From a checkpoint of a small masked image model: decoder layers 2, 21600 steps.
Rows from block 5 of the encoder, named by matrix and row number. Rows with one number belong to one neuron. Each number is 128 + 32 x the weight over the matrix's rms, rounded and kept within 0 to 255. All counts start at 0. Numbers have three digits each.
# fc1: MLP up (encoder.blocks.5.mlp.fc1.weight, 256x128), inputs 64-127
# fc2: MLP down (encoder.blocks.5.mlp.fc2.weight, 128x256, transposed), outputs 64-127
fc1.93:130109094172141163095085082096145136129092105148113127097190142173093130100102102136082111145082134094156134141144072152118097109169101145127103159059126160068080127135158075144114081180099117
fc2.93:107113210159188107101177095159114160118126113115140125094158157189185132077086163115151112149105195138096086138129169099169155128161114201067131158148164128124177086036092174171120146100107114
fc1.94:152109169132140186068107145153176068146100120145105130156116151146150128136100119125141151081090126153141144131115158164068123168164092150133225115059131083176152108079158102141151149153153110
fc2.94:112171166134169103116134100149126120079129122112111112086141120161149123157145090142110132108128154081100179096135109135100120118111130143161154132081136148148100150106120098149102152095121173
fc1.95:096090102118094181136115181117116146131119146127114123077179143136103103163118114139098165129119146078181153083118110143141097161136085174155174158130091093180170089181103078101117111057105122
fc2.95:062161098092154063172124139112135202135121143164138165156171142145117118118182112113173066139124128100115159150129081085128113118113130118090076147105093133089129115107125090126168095070113134
fc1.96:120107050125140062096107052086134092118173120186056098169194134176122109154125174120118109112068105155114171129151088106144107127106103184122088099166165085222193048126057137100102117130130115
fc2.96:133078161088144131150131117098161045162098092148145122096147106142134134127078109123094097081115130102162116160090071144163108143127126195132156150151124042080124158146091133137109135110073090
fc1.97:133136114117097141097137151165143119088118087182117146104118107114068115117116120122145160146078124167119099141154090116145077166127155112150183101120148152142140122144151103124131150099162157
fc2.97:118114151146135103137139119151123156141116145144129154121123124000134109147144106139164116095097130111152120118127125075129106125131126125130124113109114080117147154157138108142156119136113143
fc1.98:131101139192185140138113125156080098097137168146122147139111114147083143119133145056085187116130168103082167114172135150132140152158178164170101102105138130132133143146108039143106125129087128
fc2.98:135087071110131129107137174146128111113143133141129123178136146153150141154084114160092135149134108115107073136086045089043132144113111093126106138121163125151152157142133137146154118150158117
fc1.99:115141092148094132136106149142099134177102075141116163102112132172167109164095106118102132118112137087061134160138142140163112103106170091073179149072118107091089121146121168112118130125134107
fc2.99:126124174159104133156119187090158106116109168101143084130111115159123115177205121121151121105084179069123117130153147113103066068174098172078175124139109105107158100146157112142108090119075147
fc1.100:129087068115077124134132150163128137164125145202127165174209086163109140139056143129123126109070116188140204179196095156165192144119111129068170104125053131150105112106083128093111123164111122
fc2.100:137159162093118135125152178126181165119097073105111127127101138116160105120110113135102133122139125122120107122122111146128147104125155118124113162137148148092082143140178161073099161121130167
fc1.101:142074162139128141174077135151129091078132150151122160120154109151113107115104097116092177139092163111078119130117158144135147124172151037140173135126098162106177069088060115036119096112113102
fc2.101:146114113129167190124112126164092145106120153137124147126129137125094144201164134131134119124137115095091170149158097122180151162057107131094149104138118112133127148054129100158091100178114089
fc1.102:122140080124102036083121079184115126091106109162104052115146150151169144149182108109117156105152132173106172094154150127142163200156121160148127133179064130102115231098123065079084184148122126
fc2.102:112159096161148150101132182139145109120116085153151115056177105194153154183103105096131174051168167142171112147131123121190119156170102156165174103130186137114118085119158117077109112198161122
fc1.103:140138092150151166125122161157105086136143124197101202105119115118082124091100102113119130108121151118132123153146041086147111116115156169080165102184080112099173084149086134113190118113094138
fc2.103:174074129161112127140108156132122093133119119105103138092134129000148136091190123186147113108102134150119136139111135095176125131165110125121083140123128167108107104100127120083144123127129142
fc1.104:114115104119179144153186188077140133155105144120125130150150124145120108072024115045105181096178127160106115168179125154147129110118076088090115142168153138128081118174129153099088137135133098
fc2.104:097148086165131177074133095154099082146140168134108174154150136194150150188126133121141125123175152124131101132184154111143161130081151151118106070199163112108138124114124136120091105127094073
fc1.105:142126156176158118094114106176107062151153153123147137098107167158134104165061130123115100118130095134092128148154157165154185118139145145079186152135154096174125144090111171091102127108150173
fc2.105:151150099138111104108118145127134118145137127101138131100121118156152124164085132110111084153117109125105073094136062159090140164139157130165130132154133091129100094109112154129094135181121160
fc1.106:160065145133108106122079112126193122123109108136140059104105133134148097176115107099092111114057085195153134089136125146102130145137106147123175086158139126195155103126183139144100163162182118
fc2.106:100122140095138158128149140132075072092133127174095077091166144116106127133161110081131115116163129108130123109173095164181083156120126174086114147137145099100109091199112151177098113137105114
fc1.107:096095128112171153181147150119144090185094109115119103075177129157132096126099131098141120091101131128146140130132190101127126119147128201131099117089202109070116124144060166143099046121127092
fc2.107:123127162154117154182151118131157104128123097069132155164139148178104112150142094152176110125087115161139170114101119116141188104129108116093121118125116148124141162086101125140144141100158127
fc1.108:186167033114099107095078156135158166187142126146103133094124158170176121117129163136140182096049102205106160153133111160148102123040076107103124150162110160162218147093163116173176166044124099
fc2.108:108134177193197087092153118124126103051111101099175126089193168175108115163091119134093039147151171076105057137101100101041142105156181116104075109139101064124086100160072104089028094139132139
fc1.109:134076117070128116098067130140062055130124129150161145160124113150178146090095078130153079097096161098087106126130099066130082161137123130167096084184173074153107084115085099137116100152117145
fc2.109:137148143170118163093138154134104122109128121102186170144155120214106119128134137124083117056168179112113120171120144103090170065110135145140153102111172119066165152088164129102112131195132118
fc1.110:128123112134119113138117129146132139046133117138111174139101130133154129050114088127134174086138145120139116146108142098128109124126113110126189142194167196131137142093139174116102144113107113
fc2.110:150122090155116149138130172166066123096142122119136120146119117068137152164126143156158124122116155159147153132101159132071110108143111153091122128076123082186107127092085132109116118069134146
fc1.111:102094081156110103132119177184112104072147092212106141180085175161152103152124064073136197129166184096128152157163165147086094135140109118164100152098129152116115117106100122147141177097096075
fc2.111:135156203153149137100125200148124092094197107102116141141182177164116141106165135120134116135088116058144173119180140164164112154147170172132110081151110111139170159184150140122130125135131079
fc1.112:104139073139165129127120082109149146128124149044129108175090133163152101121116174138113128131102089116123102102120076133117126139122134133159189039123133113094173136088176086139162172134136130
fc2.112:145169126141106185158127147150062155137138116172143126105161154000118135169185102185117133134141127138149167154158167092118172118088084193124097126124132136141109143081157115139115129136108122
fc1.113:161126085132101137146135164155114092159136165155055100141118146133075140114117147140113157130113124141099113126131068147099092065194118143177152123160133110070100100115130114128085093103153099
fc2.113:124133145156126148078126082130104093138154136101126112135133142073103120146174127167121142129133113114141142137100171126170103102127114141134127162084100155104152120149103135079133140153136112
fc1.114:115123092161118086143157163133106141082144114170186085117097193141203149070104162083129157086115135167145147144107117108106132193179099184130178141155160109143140154097077043123103138179189160
fc2.114:152093082108122136206124094133147130085148147138184134167166129118137126103197046125148143134108137078141135125156145096104131151068134051104197148112179084127132131106118097065127139131076124
fc1.115:102153091138180145112149101119135079169109144115105101163120144136124125123125169117146104130114107140160117100124127112130033146117118133118112125139075101152144149091154170166097143135225103
fc2.115:170132146142183112081154125116161150151109174137158146105140140061155104157132111170111128091159136123133115143130091130184187138155130135105114106117137123104103102106158168113116141111104153
fc1.116:100082135129122152128130119120156110188063120156145160106111152153148133136120081099125141145155094096184106152141163086092147166103140132123138121043152096128119127133149163147082125152137091
fc2.116:117122126138106091180122068133158182113096104133188120107138167200138137062153159138093103128135113126103081140112124135115187189114143079144142118132154133100126101163183132106107157129096124
fc1.117:119108142126049135132176206086168128113065110182138080109126076151106112144116104084106175156138137038158141185158165163141138122164073112141112130117121103169086113150165069099144123093114136
fc2.117:098109159142088116154131085146115159145121117151137081108095095177142095182152113163113160168095088169133140088127107154149095115127108098152104127123152124134120147091183166160118166121199114
fc1.118:190138095132097100065153155090162081121085076163130131087181127154128086152138105104126119118132198144085145190164150149133136153099151161078072077169144128146139133099161124160158177137088159
fc2.118:179123130109183138138118136158129136135112112180127136129120126071166136082158168167112203160139095122151127161144154131125176116107118147125092157105093148153079106106080115117172120078106152
fc1.119:074118173076149175148126145105104135168131102107090156172133092062136142137160105169110082141103121136106089095096132149115143112114143108152110128166161121115143164091134118147149185080149161
fc2.119:137127119119151118125130127116145131118126113132127118130135114000128138133128119158139129134120108160117109135135165129124135132130132131114111110121117140148133117138137153112134135141122119
fc1.120:156157128136111133186080142205052173118160120124110113114143148180174121097136162076215163086132128107072133107163152159091143152110119076082167093082096198079109076132070179117102109093096157
fc2.120:141112149109127138134118193144148127112108114140108132143125071143163124115142107142134172121121191126086148120108148156108138146121134173099149125130139148142145075119091077120081126123128132
fc1.121:086152186153142086122151089113137109117128090101138136120076133166182130158116145120142142103110180171181052207139137166188000121104101120108095168108204164104123084140108154131134128128119064
fc2.121:112076158187165121120097160137089134135109202109208158102136144141066169059117108159084073128134073099094218117096127142078123080127082180099195143137102074153098138117126114109150137085160125
fc1.122:124068122130134149160098179090202144091141135156141137111155131181096184163130183102125158084106061160123106105135161161146065205116100123159115114108143157134166129139130147131139143140158145
fc2.122:158080092091137104126125135159144087164138133144187085145141105225138121110073156130158175142184110103139135139106085177144124164127115130151095068177130107127148052137166108108197149155089116
fc1.123:133181110088123139126148147108169129189102129126058093119157143167132145108095134073223148138163069086143110118179103154127052089145125101147086143059113117119101114085107097090090040104166132
fc2.123:129123088167144148114128147118141137123127127132152118187105119138121165157130098127101135066044147139127134115197166108163110168114106122117125149124162127118123119077116183080126143162083102
fc1.124:099110081163150163138145117129085097131133163154095076103121117139153124114134087099116096118218166094147136140152112064094179155148150138175121153091174163169148137125163127140121093181142143
fc2.124:104129131123088167119122080112114170106114182119183113080136139202073135165091093073135168107162151095161051143156080078116206124058086129136041094105134116083115129162145197169169107094094101
fc1.125:090121138080114118122108161138146112143157176107152155111102073149154091165072235119149157156068123141084139130132148109101092140070107147154148174139055106113127153132087062125121143117166120
fc2.125:104142101092128159153130142150128169130165146107115066154158081131128137107123082130145165119135083127113136085132114144178090120092113145086122072131100125109158154121119084161190119161118106
fc1.126:141114076129095154152106157174168121139172158234091094090183120130163128152112139113099172142137144154154123108162133070156117115159150213099105127146132132085165087095140029106115103098123110
fc2.126:078155160122115145127149170123125090106123138144125211163180148084122107161137117098138124098109118156181214123154061163169142116127114073139106120068201089024081151169153193110157100113116123
fc1.127:149144115075131187111152163123195108122112096098159179067098089149175118112097120085100187116085141129123097076123124156101128191109120120154069178157179161155099089098125125112106170121181119
fc2.127:115170140114136100158125126136127108128105096120143139148155138099193095175119149128101131072102112130138123126142136147149103146135081109142201143191178134093159145138152092096049095080126138
fc1.128:096116073100081139161138146133128098116183121090077087120104150158174129087114165139184063066198036184180142162167083119132105174130104128132088100171150207151157118064145123203071195113140122
fc2.128:140124146111085089075080089095112116088129154171143147131150139144081113148144077105135155131154117112094208130143207145087148131113180147114136141138137151091185135112033064094111140186091132
fc1.129:063151106083167085151126152121115157103115153119107142160076110147177115088111124084180155121085152139135141113101149138152170073144119130123113105093171147158114130080076179137145082167102112
fc2.129:070109110125134171153120166135097075152146143115153122130128154079118137183115105174140153150136191157136124099131157093171132148089112142115128153099142135089094168154156142106108114137108137
fc1.130:151070099103094133126111073120129109109111107137096122153136137171070095126098082117114205123139100120085149126192114094132167119076145126089107086126122148145135087059140113187149100143057049
fc2.130:173122131094179240086111073187199165114131137081162178138188063168105089127079089172162141126153076184106136134205133136175133123107127124079210141143125099133154065107190149093069117109092064
fc1.131:156119110188182116118100124168162117174126096105107144145084146154083156151121160081085131087122040156108111152121107144040139159132183124129084129096160140169152112160169072122135098148131158
fc2.131:112142125117144148125141155136152147116128142116115070111169143194176123137148128116090147124123113187179126111112149049110125128155097148147118139170080141124108128159136109162150129157099128
fc1.132:153194037154092134184142136104120112079133143129122158097120150155087125121074135117140085159122132184166101098109129150128136145090106183127091146109167091134110150154160150169103095104124147
fc2.132:078064163066155104123135149151148154167125128107136173113150141123076160111122140165129081079185140078123165147148140136133128168134128124104088128130119131094212113127099091124077104098112130
fc1.133:196118143027095136107122221122094152218169157189078110044123108163165111160096132120101152140095139146100156112106106146180092073089089139150149128157162080133100147177135086142185099098175134
fc2.133:129149150120127150115134092148175103095095125138146140107148155178176131143186150155149169108133073179139108111135091166148095145070131164102083097101180097121186043142134082177136130118131120
fc1.134:096081133114148162100125109149149156112184144130079137100114151147117130142119182131164169096136147149136137100143116063135147160119133155085115148143134166166148131135198152102156125100157152
fc2.134:054127157123142122149140095131051123100107141147167125134145115055107107120139117146114115167130087158114084175136096173177124098115160134099125175096194113085102156095172148157087143182092137
fc1.135:167079151097165089152125128076125131034163108137103141132119143180139122062084187119141118123129096118070098096162138088143081151157110137129128103083161079105116173146085122167054094129157114
fc2.135:160166038098148076140106194098065156106117127187136133152114150098142151092155060091129154136177121132167167182105127072156120128064150128098106152154152134136121117070141147142163148106126101
fc1.136:173119124130152128139109166096162124092117121072146174053082142172199161119088158129074155148106117087060158155133114156192170115104187148158083131094137169056122104156135156156180118146134123
fc2.136:079171163066098128100126098122172144113159101120089107153174086185132127095168100097120067133140098145100100135144147096101029110149126110152180092122061149133095164183119136103129114129111146
fc1.137:133079106139164128082096093089119138148105113124121145090111174146105157178119116133150143151138181157121131151131112189132140138087163084165135146124178114112120122077149097156117104051070129
fc2.137:070109131121169109157142098112098093159143128149123197142132114150130128141155065155116117190117130091070141170077060150167096138095098207103122206142126156110126161114186148107160103155140118
fc1.138:152111119159138153154144155162109092177174158150058120160155181144134126138121086166087124151141135127099136107135109166126130150100114120130107134142071123071105128187114147102106166157121147
fc2.138:116129118138146098123118098109087162079113110153102094117148152023099114137167161140109134126161129117127120135084126104152157112140142071111115148092181155130148146176151159120129111112104158
fc1.139:139138104163091084129111126164126106084120141152070075171115075165156147104133062107128114138120188089110102107123156166108104108117170152141210145129175115132143164161089104060127086153165168
fc2.139:064111058090156046112118078159111176110113154130119115171139157182066136111132079090079146151133092117125158133152152069068160108149128166165122052135114172120093042141128195107116133153127083
fc1.140:163090145084124204175179091156128147145093080110154102128089146153153122142099128127153129136106148099097200143171128149119142156127142095107181077141125102079115108077079076159098099105134115
fc2.140:045084157139164155111158153131121133108128110097159135172123131132108118087135154114154159101115167103100151101139134110082129201168158124136160071111120080161098178115117108135145173085138150
fc1.141:144123103148118110076102172084131150163082067163157149170176116142062127125063113115056175157114120131122154118141093088173107139133105053120084102134098146175122144127117145148130147116153110
fc2.141:136142070140145156158137159158122119135117102143085104167106157107086124205140050108107126116161163124173190107157176114096218073155146118139145091139196117081106131189136151135099087184123153
fc1.142:104138141111119164094138197064115187113122146171033149157172151145106065093066156131123128182142171138151124174102135074120120164094113171147144115123090130146111142144121140178133192122138091
fc2.142:190181118136100140204130105136083162133103118131145145168119168073181146103128094156162205068134139054147149132129118164125155104166158124108167139170107186112149080089125169142127130169128098
fc1.143:198124082074052174139101118108153130134147134136113148160081115168145127147122176089150129153123126144094148112114127130141141190128094091121143113099160164135206164117145119186188145096107112
fc2.143:132108134132105088119114155146054135135167131105123122115123101143086064122092111110165148114151064117162168138131126086108133126124154154098109098074201076162028202105145180134142137110095158
fc1.144:143102182178143148128113111115125152143114133144083168108145134140160133063095082121104119108086093100077119189169116099110166154100116100092178102181101194135137063113151088102140136089149156
fc2.144:233140132155141136128143073140080152126157134112088106122127137117134109232177118111086127128171102131104139118088089132154167112136147122132136118108172100115124163230068140108179121135116132
fc1.145:109142154112102116082104160152102117175158175148071116169054102157111073083133126093094083110124147127181075115137183117160092150167120083120133186090146083091153101137070113152127107065193124
fc2.145:116098118094102170163135123148159087170125097172124115120109136161097128120094075126136175174113105149128074154162132061149149149171107139125113134092134092117159124116086173139174130149094085
fc1.146:055110135111150149077128157101130165129181100139127135156110098144126139137128171121148197114104113195041064152173152116131098088137164153159137103186102102136067170029127159171114143113170122
fc2.146:192118111115179119106135114146138111230148149184102142077138125186096125133128124149158108181140128102133100097109154162139156107167143086090139118098136107101148153087161147197161100120096119
fc1.147:159161156154113150137131109140113087099138168131139166135108108142161159143118125105133108120116102143176159132091143110094136148127126161133115147144131162137157132135142144134129108156117124
fc2.147:132129149138110149150142089135125127136131105135155169124117109000093114132116127123144134127113129127136118107109139159119118109149132147108163118136124146174121102102134133128132100134144131
fc1.148:134057110154132092161152139085145139156097145132140113104124122130164105112106169075066101137104240122188117125157108094218130108110185101132106131146168119106106125121080158133103103182189157
fc2.148:127065068163091160076118172141163108148120146138123174139159142212149139092154126130094133113135131154049089121139115145091151150055120098157144033068090168064171089104146174091157117120114136
fc1.149:088113097114149162158108067147175107118107139110103116155063111148134104152114114087128126059138185122120121152142180128129110168154140085133173111082137157184068142146141119144137164139119129
fc2.149:110139184148172098146145119112077187151122141132142123117072097209116134125132121126139102085150187116111158149144171166113121125109102099128207103079110175197154142091142114097097185130122099
fc1.150:185091101095135161135102094147159187084143141166136144129112103161164114118041096068150153099079105167175208150123088151161057115230079188122170113134171118153178109109103099149105143112130133
fc2.150:156189141073141187143170160131170129104075130186127131105092153221107099180123191065151101133098068122170075102102089199181054112101052125145073179128117185103102174077152096069120157180143107
fc1.151:165107135136090178135124060141076118145112138145139083097183106153118088070109107059124107111109172183131167154152158093158130096119108150128110199140186091155124121152173164133178121113175124
fc2.151:122115191126142139112124148127163075123117146138095152106164159168141123065090119145086126108137122146176137078072175095162155150135131139137152029095156133152071146173164156159124120113123137
fc1.152:098115079084110102141112131133071166153117163101085122156144123125116124126112030090090149157130191143055169191213114171152096158078173109134130125089161181104071178097086168164077143189092081
fc2.152:181137159107173077109132092114184157094164121116121124109155110120163138132199150114172136104156095088127105097077149101117211129150131092084130170109130113129127141131069140129124090148128168
fc1.153:189125154111139091136084199101162132103145196112090151116202189136032117110135133094095120116104132075116118094076099161121103074124138215083140104198131101124152107109114155144158097158117096
fc2.153:227183143180107131094121109121109139101124159049144114120142165166165108140152071144162170139141176094104189189102167138091094139146105141117172089118130216181097122178105087180115084094106149
fc1.154:119091095106136138164133127125097150133156153121126143146089112161082136143114190123115180131068107139069139124127116176167075105075066063131058076132150190174168115120154130165105108136101125
fc2.154:098060151061180149155120088117154102107127099116108121186166127211125155150085150121059171113161145123181133135139115097197184127162077124081148075106112105119121164194164152190163110110143114
fc1.155:166148132136123145164135119127096154122055082165136130116109114155125080120074178078114149101101195156117104118130079167126161084066181144120071129146180083117147130170145117165095138101172122
fc2.155:103090153156137087150131128097123104113136104094150110162086136170139132167116125120176116171122157063159110154139110163147176104179142177162162131146111175109119099107143163138124168153131110
fc1.156:181136079118158139079141157148157095118144134189097084136119107145121129148107149127164148120089155117178108059103104128177125177135135118153167135141131072161084141068148097107141107155113093
fc2.156:154149146100166138178133127133189203139125166115144146114148148121207135172113097147159121140085142100124160129155104144118115074129099131147168171094112075129138171089184178130138072059120103
fc1.157:080121133122106095093120104167146085154124099120108166153141133097066165091156181138085134145149113127122096093110149176118141166088122112135085109143130118103111073154177134144133193154164156
fc2.157:134150110152179127108130132153144127146120113115134118129117125000146104139127125158112133145135125153127130117107148150136146141154133152143134131132136122142137119122096151121107120149119111
fc1.158:063074157154075168126102128130085109140131136159193131130086070128098099102106158113139086128118109152053160121143093095136111111160124109187110117129120186155088069125144123062108120148240154
fc2.158:181132106135107098167120119162109134187137129135078112151167146083111153091149099070139127137171095108118142102142122088159168114046100161115112141095132106156176177103104123128172107118121122
fc1.159:102107083154108128061177146122155081099101091094194158136130107149165104131113191132095110124156132132127120124128127123089097155072166143170086125125100162153158142058141103128136196095174101
fc2.159:118054140104135119105095155108174124140132148224092126205159127072171117147114099098134170105142082124147146113147152123159110141151077133123110123083161121106055094152142112165133118120123102
fc1.160:145051039170127138114163097168123102171133155123114157108097118179078102150123134104098177093131102119102156114082092163062106157132091126151142161113153100093165094143163126184160180184198124
fc2.160:117095192142195100117131087133152143146149159112128133139182135190127109114137137176094112077111144206168094075138128134188173192107102145102150154064134166103148127093066152095133139176105132
fc1.161:134163099155217114078096130165078118171119135127131082138151145144181122039080130118163114000189133151066128098116033139151130153147074140118074139102080184110105095174074165135104081171139156
fc2.161:115167184145089110102129131138126160065165102132134106093125133181142119121149124086195146138142141147086096149116137152111106061103073062106102169132194103184165166128149126085061124124115159
fc1.162:134140049150066121127171130130142173102138119172078177136084176156150105117141083077145097136121134148096183110145087203121157097129087125172151094125170109119131123146166154111135054123115089
fc2.162:070101188148159157138127134138081117121152103086147145140120149062148107157158090154119113184147089128121108147175094157152157124095129167063175110103141068073096132160166149152201098087160081
fc1.163:178135090148117126100144130144090176117155102114118126157050148147089156098121127159149117182132130128117164122162141183104120111084143122123138181101101143167180100162121172147110119150161141
fc2.163:135153127130152096189120119121130174112123134135145161086146126014098131145137098160171119137126125109151143097128081129146142153149095176091135111170128138093120124130147132180152104160121117
fc1.164:163116132121196134165105084138152126088110157119120130110167096152118066078132152091152120127131127110139057141105100085174162114169092159095126130128100109093095115163154140135113121184159131
fc2.164:168074119138102101113116168118123146124134104176069101138129149155135127140104153086109114142121138084163068133159160072142144130192106165102152099155157095128122126157082120090088082070098138
fc1.165:080123147086089094136160145092076155134108090170165140171157139180142085097116125089139127185133124144110175109076106157146117090141133174156074100129127131149152165139156113164109120106122105
fc2.165:125127190095146095092107154126111181121139100095171119146144097138123109160110126121203115107165097074092117120173072166140204074163177085123180079145185186087143158083097155160129108148103085
fc1.166:125124127106136118103105182166174096094122141150079130088169105147100144111119137117080090175066089145120181101109129157180098132098137134183142177174097125105151134154176092156128146133109116
fc2.166:098077155099105125098127132122158135133132158101132114129153156130149126115193089130065137174077094098147090143164109155134080040102160109097180101115140063157201079121126059130125099142107138
fc1.167:111078130117148184127135108129129097174145094088166129110127107161134088119109125159013114111162122163168137090142148096140080097130157108074142073109100194158145178091125109136198093134140143
fc2.167:170161156120127100151140125133148077115110107136151159123172132146152119052134133133118120133145086087184058156128167137130162142119138148124087135115145140107134100184096105091113119145136097
fc1.168:175115126089086161069088160159132128168132135181113146187075141175140116146102152089118162125134110097058179154140100121116116093146134171131126136106082093140102054108055122171166085078137117
fc2.168:145086136159207166166113135121088134163123164133142103090159157117155108158089101124112150116108158082117160115163172131136137149105156142094119165137152132093112124127174164137132118124101126
fc1.169:140097111089123179078158173118134114170081128145065126137171190122116154131131143078139071069070126108158123142190133113148141115134115075116134163128162211076118131140129137170103137089155123
fc2.169:159111134131109126160131150135126159122128101136095137156164133077117116081149112159125124103139122139169134119110103127131126116144118120108096117155106134141112174164087160145161095130131135
fc1.170:099076121129084146084129101127136172156114070126152109138145101153085108148099147134169121094136115124126090137115102114084112128136109074119139176114083116164138139101213184162072139167242083
fc2.170:158126138138186129148109115132118125105134138122103114198157161202127046124155192107109109105140161093095151167166142113105093100126088177071143182154148075143183139155091157097129086156097106
fc1.171:137100114167138111113095096144136118120125107130087116158140133125186139095103162105132086090107100185117133148135092115168137165153162144136118141056147103118193120157093081151154123134160144
fc2.171:135129177114148115153125118116050123110143091168170126127128091108089123140147103128107161149104148081117087124135107129121105124121101133120093125192182131116093081092133103114135147167085093
fc1.172:101103117076127161160137114111115125096136178156129149133130109128063127094094159106106110170116111164138164144097089146126135116168098114094143113140121131112081115041161136099134153126177156
fc2.172:105151127075120080096127163101132161116184139159076109124151133158079123085089072097174144131166097076078136099131177138132163105126138101089180163147076155138113124090132091000136168175106160
fc1.173:103096113217115141197116088156078168162127094163119129106144154169109109160115097080153201116112144137132087124151122139096060078129152110148102162158175106169158133089169178114180150122111120
fc2.173:173141151076184143156142151125116097096137141136109233119191100175135127113101145158100129186092122105094171094153109167162131113165108214110159147120130082089067078121150154147141112144132138
fc1.174:142102141155132106136139119132103152117149115118155148123145149144103128129163135151126132145125099116119109133092148130153138111149104114060131107116146128099128132160186152108129132157134118
fc2.174:107127104133130146148134137138128143102107127131137132123125122000113117112145134173136100108120114106123119167146126139145108146144120125126128128120101109131111111132140116143140121132143112
fc1.175:099072136144072182081104114106147166108136093081172121119126106174097090130159131114091187168044178070085173150151118078115141125145151182145100137150103132137111117169153106131120117151173107
fc2.175:081130087138074101104129087110149148125131133126132101173110100222109103180178093126104117123125106155133142166119143121047140162144116104171165166092080108124121092131161158140108113170092119
fc1.176:118200139130115056086102185175119136123170144148091097136120114152104109091128137139078181143057154156072156063183129106141061103110108046138124098140170128102144065062069153138116186133144108
fc2.176:178076148114098124060124112063097109113140096157089212123065119205161150192099146108091106112135097145135149186101076136088147098181156151080136155104131145107160103183125118164184129160115101
fc1.177:134168089173088140163167127110076118162147089127111108124150127134124102078146147137102138096129137157116103168148102094183139154116079087076082102114156035101195112168141193186069149137134134
fc2.177:105116171097123177091111139102072141140165129136124150176085130098128104161124074088059137097072095130139207131133160173081170134121113099136092117067152138110086163147150104124088092199107141
fc1.178:123162083158160141126084077142147151137161173187110142149120129173112156151114146070101107112206078222097123124137114114115094114087112140115088148091088176120098117099095078068126089105140190
fc2.178:127151118076071100111150133156099154043142132140075056132160098167166106124065155121153158155131163113123121114112158101168145197141121135147154119106172133121104187078147142112180097082094106
fc1.179:140122050102219123120125081135120135113163120174074159142157152144067097126161122121167222115154134106169200136098129106116080156124119196103177186157057123038105171115149103101170142110087110
fc2.179:183148157103098133144142212145065117064096167096142080129142151172168128151174119212129069136121186092134135177117094140073167098165135109123136120168157122172076164112149098116057096145128157
fc1.180:137080146110144121167103105148149070192124138181128135140185148181086140159102140121166103162173142099119117112182089154155162154196108097142115117155108121091084125049068092110170116148091157
fc2.180:122123185077128093137122114163151137105137139098138136112121161075123149110145118132136096159135121182146136099132048132146119110115095127131126142152150189100113107166145114115153121130117132
fc1.181:167105108106099055116142135073124139116120141167106105167084149154139112047182049081082134131051189096210138156139143133101120092102042170155082151101126099120145082096102156111108120099140137
fc2.181:141138118138186164162111125155118137124164101097141168118142100203141149087149144175076122103154128128126087167116148077068097116127095169107149085092144090130106146119138103112140109149149089
fc1.182:137094100074176097111052063133151105128118100120123116089155116179109122077082093071167086146117106131053107118141172093094081132162152113157127098103124177110168139123099123162138139110084138
fc2.182:068136121133096153117127124157142214130143077153155180075099159125089141095151147117171155156124147177192174145138156099119136092178164170132106138111092154126111110105156169214190135141114081
fc1.183:161103110176129149175146121146148110060125170164156083200112148215185096108073147070141106121127154112079141184180184104133133077133159091086180135126081128181123097155107181105127156159085118
fc2.183:155155143089120159121138149121147133114129112136122121079096135150089137066093099129161111126198079105105100125100091110121124090103148059122130069154195142127181174136146090206117111106106109
fc1.184:168124109069145203109089201161132107103116187117153144133101180146109158160084113104068149153121107110060123117188140167097094151106196158158105152103089188192114141101141080098092108183127106
fc2.184:125086119146178176085122102076140136110142145076147148136090105072141128124168071109064124148107152045152155142116108129147165129111139173135183130094118051127092143165125127146119134130105110
fc1.185:155170121098144167143152124096106067117094101115152094094102158175151095123107118135097088138151083118118122124181145080089078111126115143157106133143126106169110212161119095142145112125134108
fc2.185:109150137173158110125124151100076159107121095121166093132153119152155141097108134160148068167094093067094131104179159141128158077091112130124139126181154113096109117156097137052109085106125119
fc1.186:129137149087102147132157141126139142082105151177118112196074172139151144142119165087100215098111163118083123116172150135133152144139144095155177162104156103093097102197156055060102101127112116
fc2.186:099139106102141142074128083133122111161118134125198138111131128202114151130053102177166177142167154072080179131134138120013160162107084156171093089087191105157114104101109102093091145184159140
fc1.187:144112170096144122187152084128180118134107146129118089076168115164120104137108128101126130118143169128130115136114115098120132154173109123179111093132120133101171122149187121077075090169123164
fc2.187:117192137130109118105135116113152190088147144091169065199146163164158122177139103173167094157138104071124091113065113181190203163126106135131175129178147185098105135098139124090105092139097131
fc1.188:157104136083174060161138128134138140189123079143123120099071141121141117155095108122177117164146107167152129155158138161070135153099156106104141133107161113097094057121107166104088079135130130
fc2.188:116103144124156094149130087133133186147116124124142071121069117095151144120138154118106089149165091109138084139119112139128125166066099153128112101129170177117170140214143149071138138207134122
fc1.189:094105092132103123084130163130126126123178171144128179150141115143155101133159140108080121135083116136135143126149103248172074116140197089155135122099105167112144091091151116193116124195114110
fc2.189:051193145123158157127152128118089127101132132088158082178117127220103111113177117173091143188195141109079095141132143115084140081120097113136143121156171112082099131123157078111152097092127121
fc1.190:150149102142129149132105154118061164092110114134138136138026139166143202112133136131076063122088154197101151147233120094096155128098083081213094110130073112169097066154071112124149185075146095
fc2.190:187122133083129096121167108113182110129150135115107117138153120120098131162154118121145081128122177058170148070071097141178070060156132144090146116173089120081146128155141137108129120121126150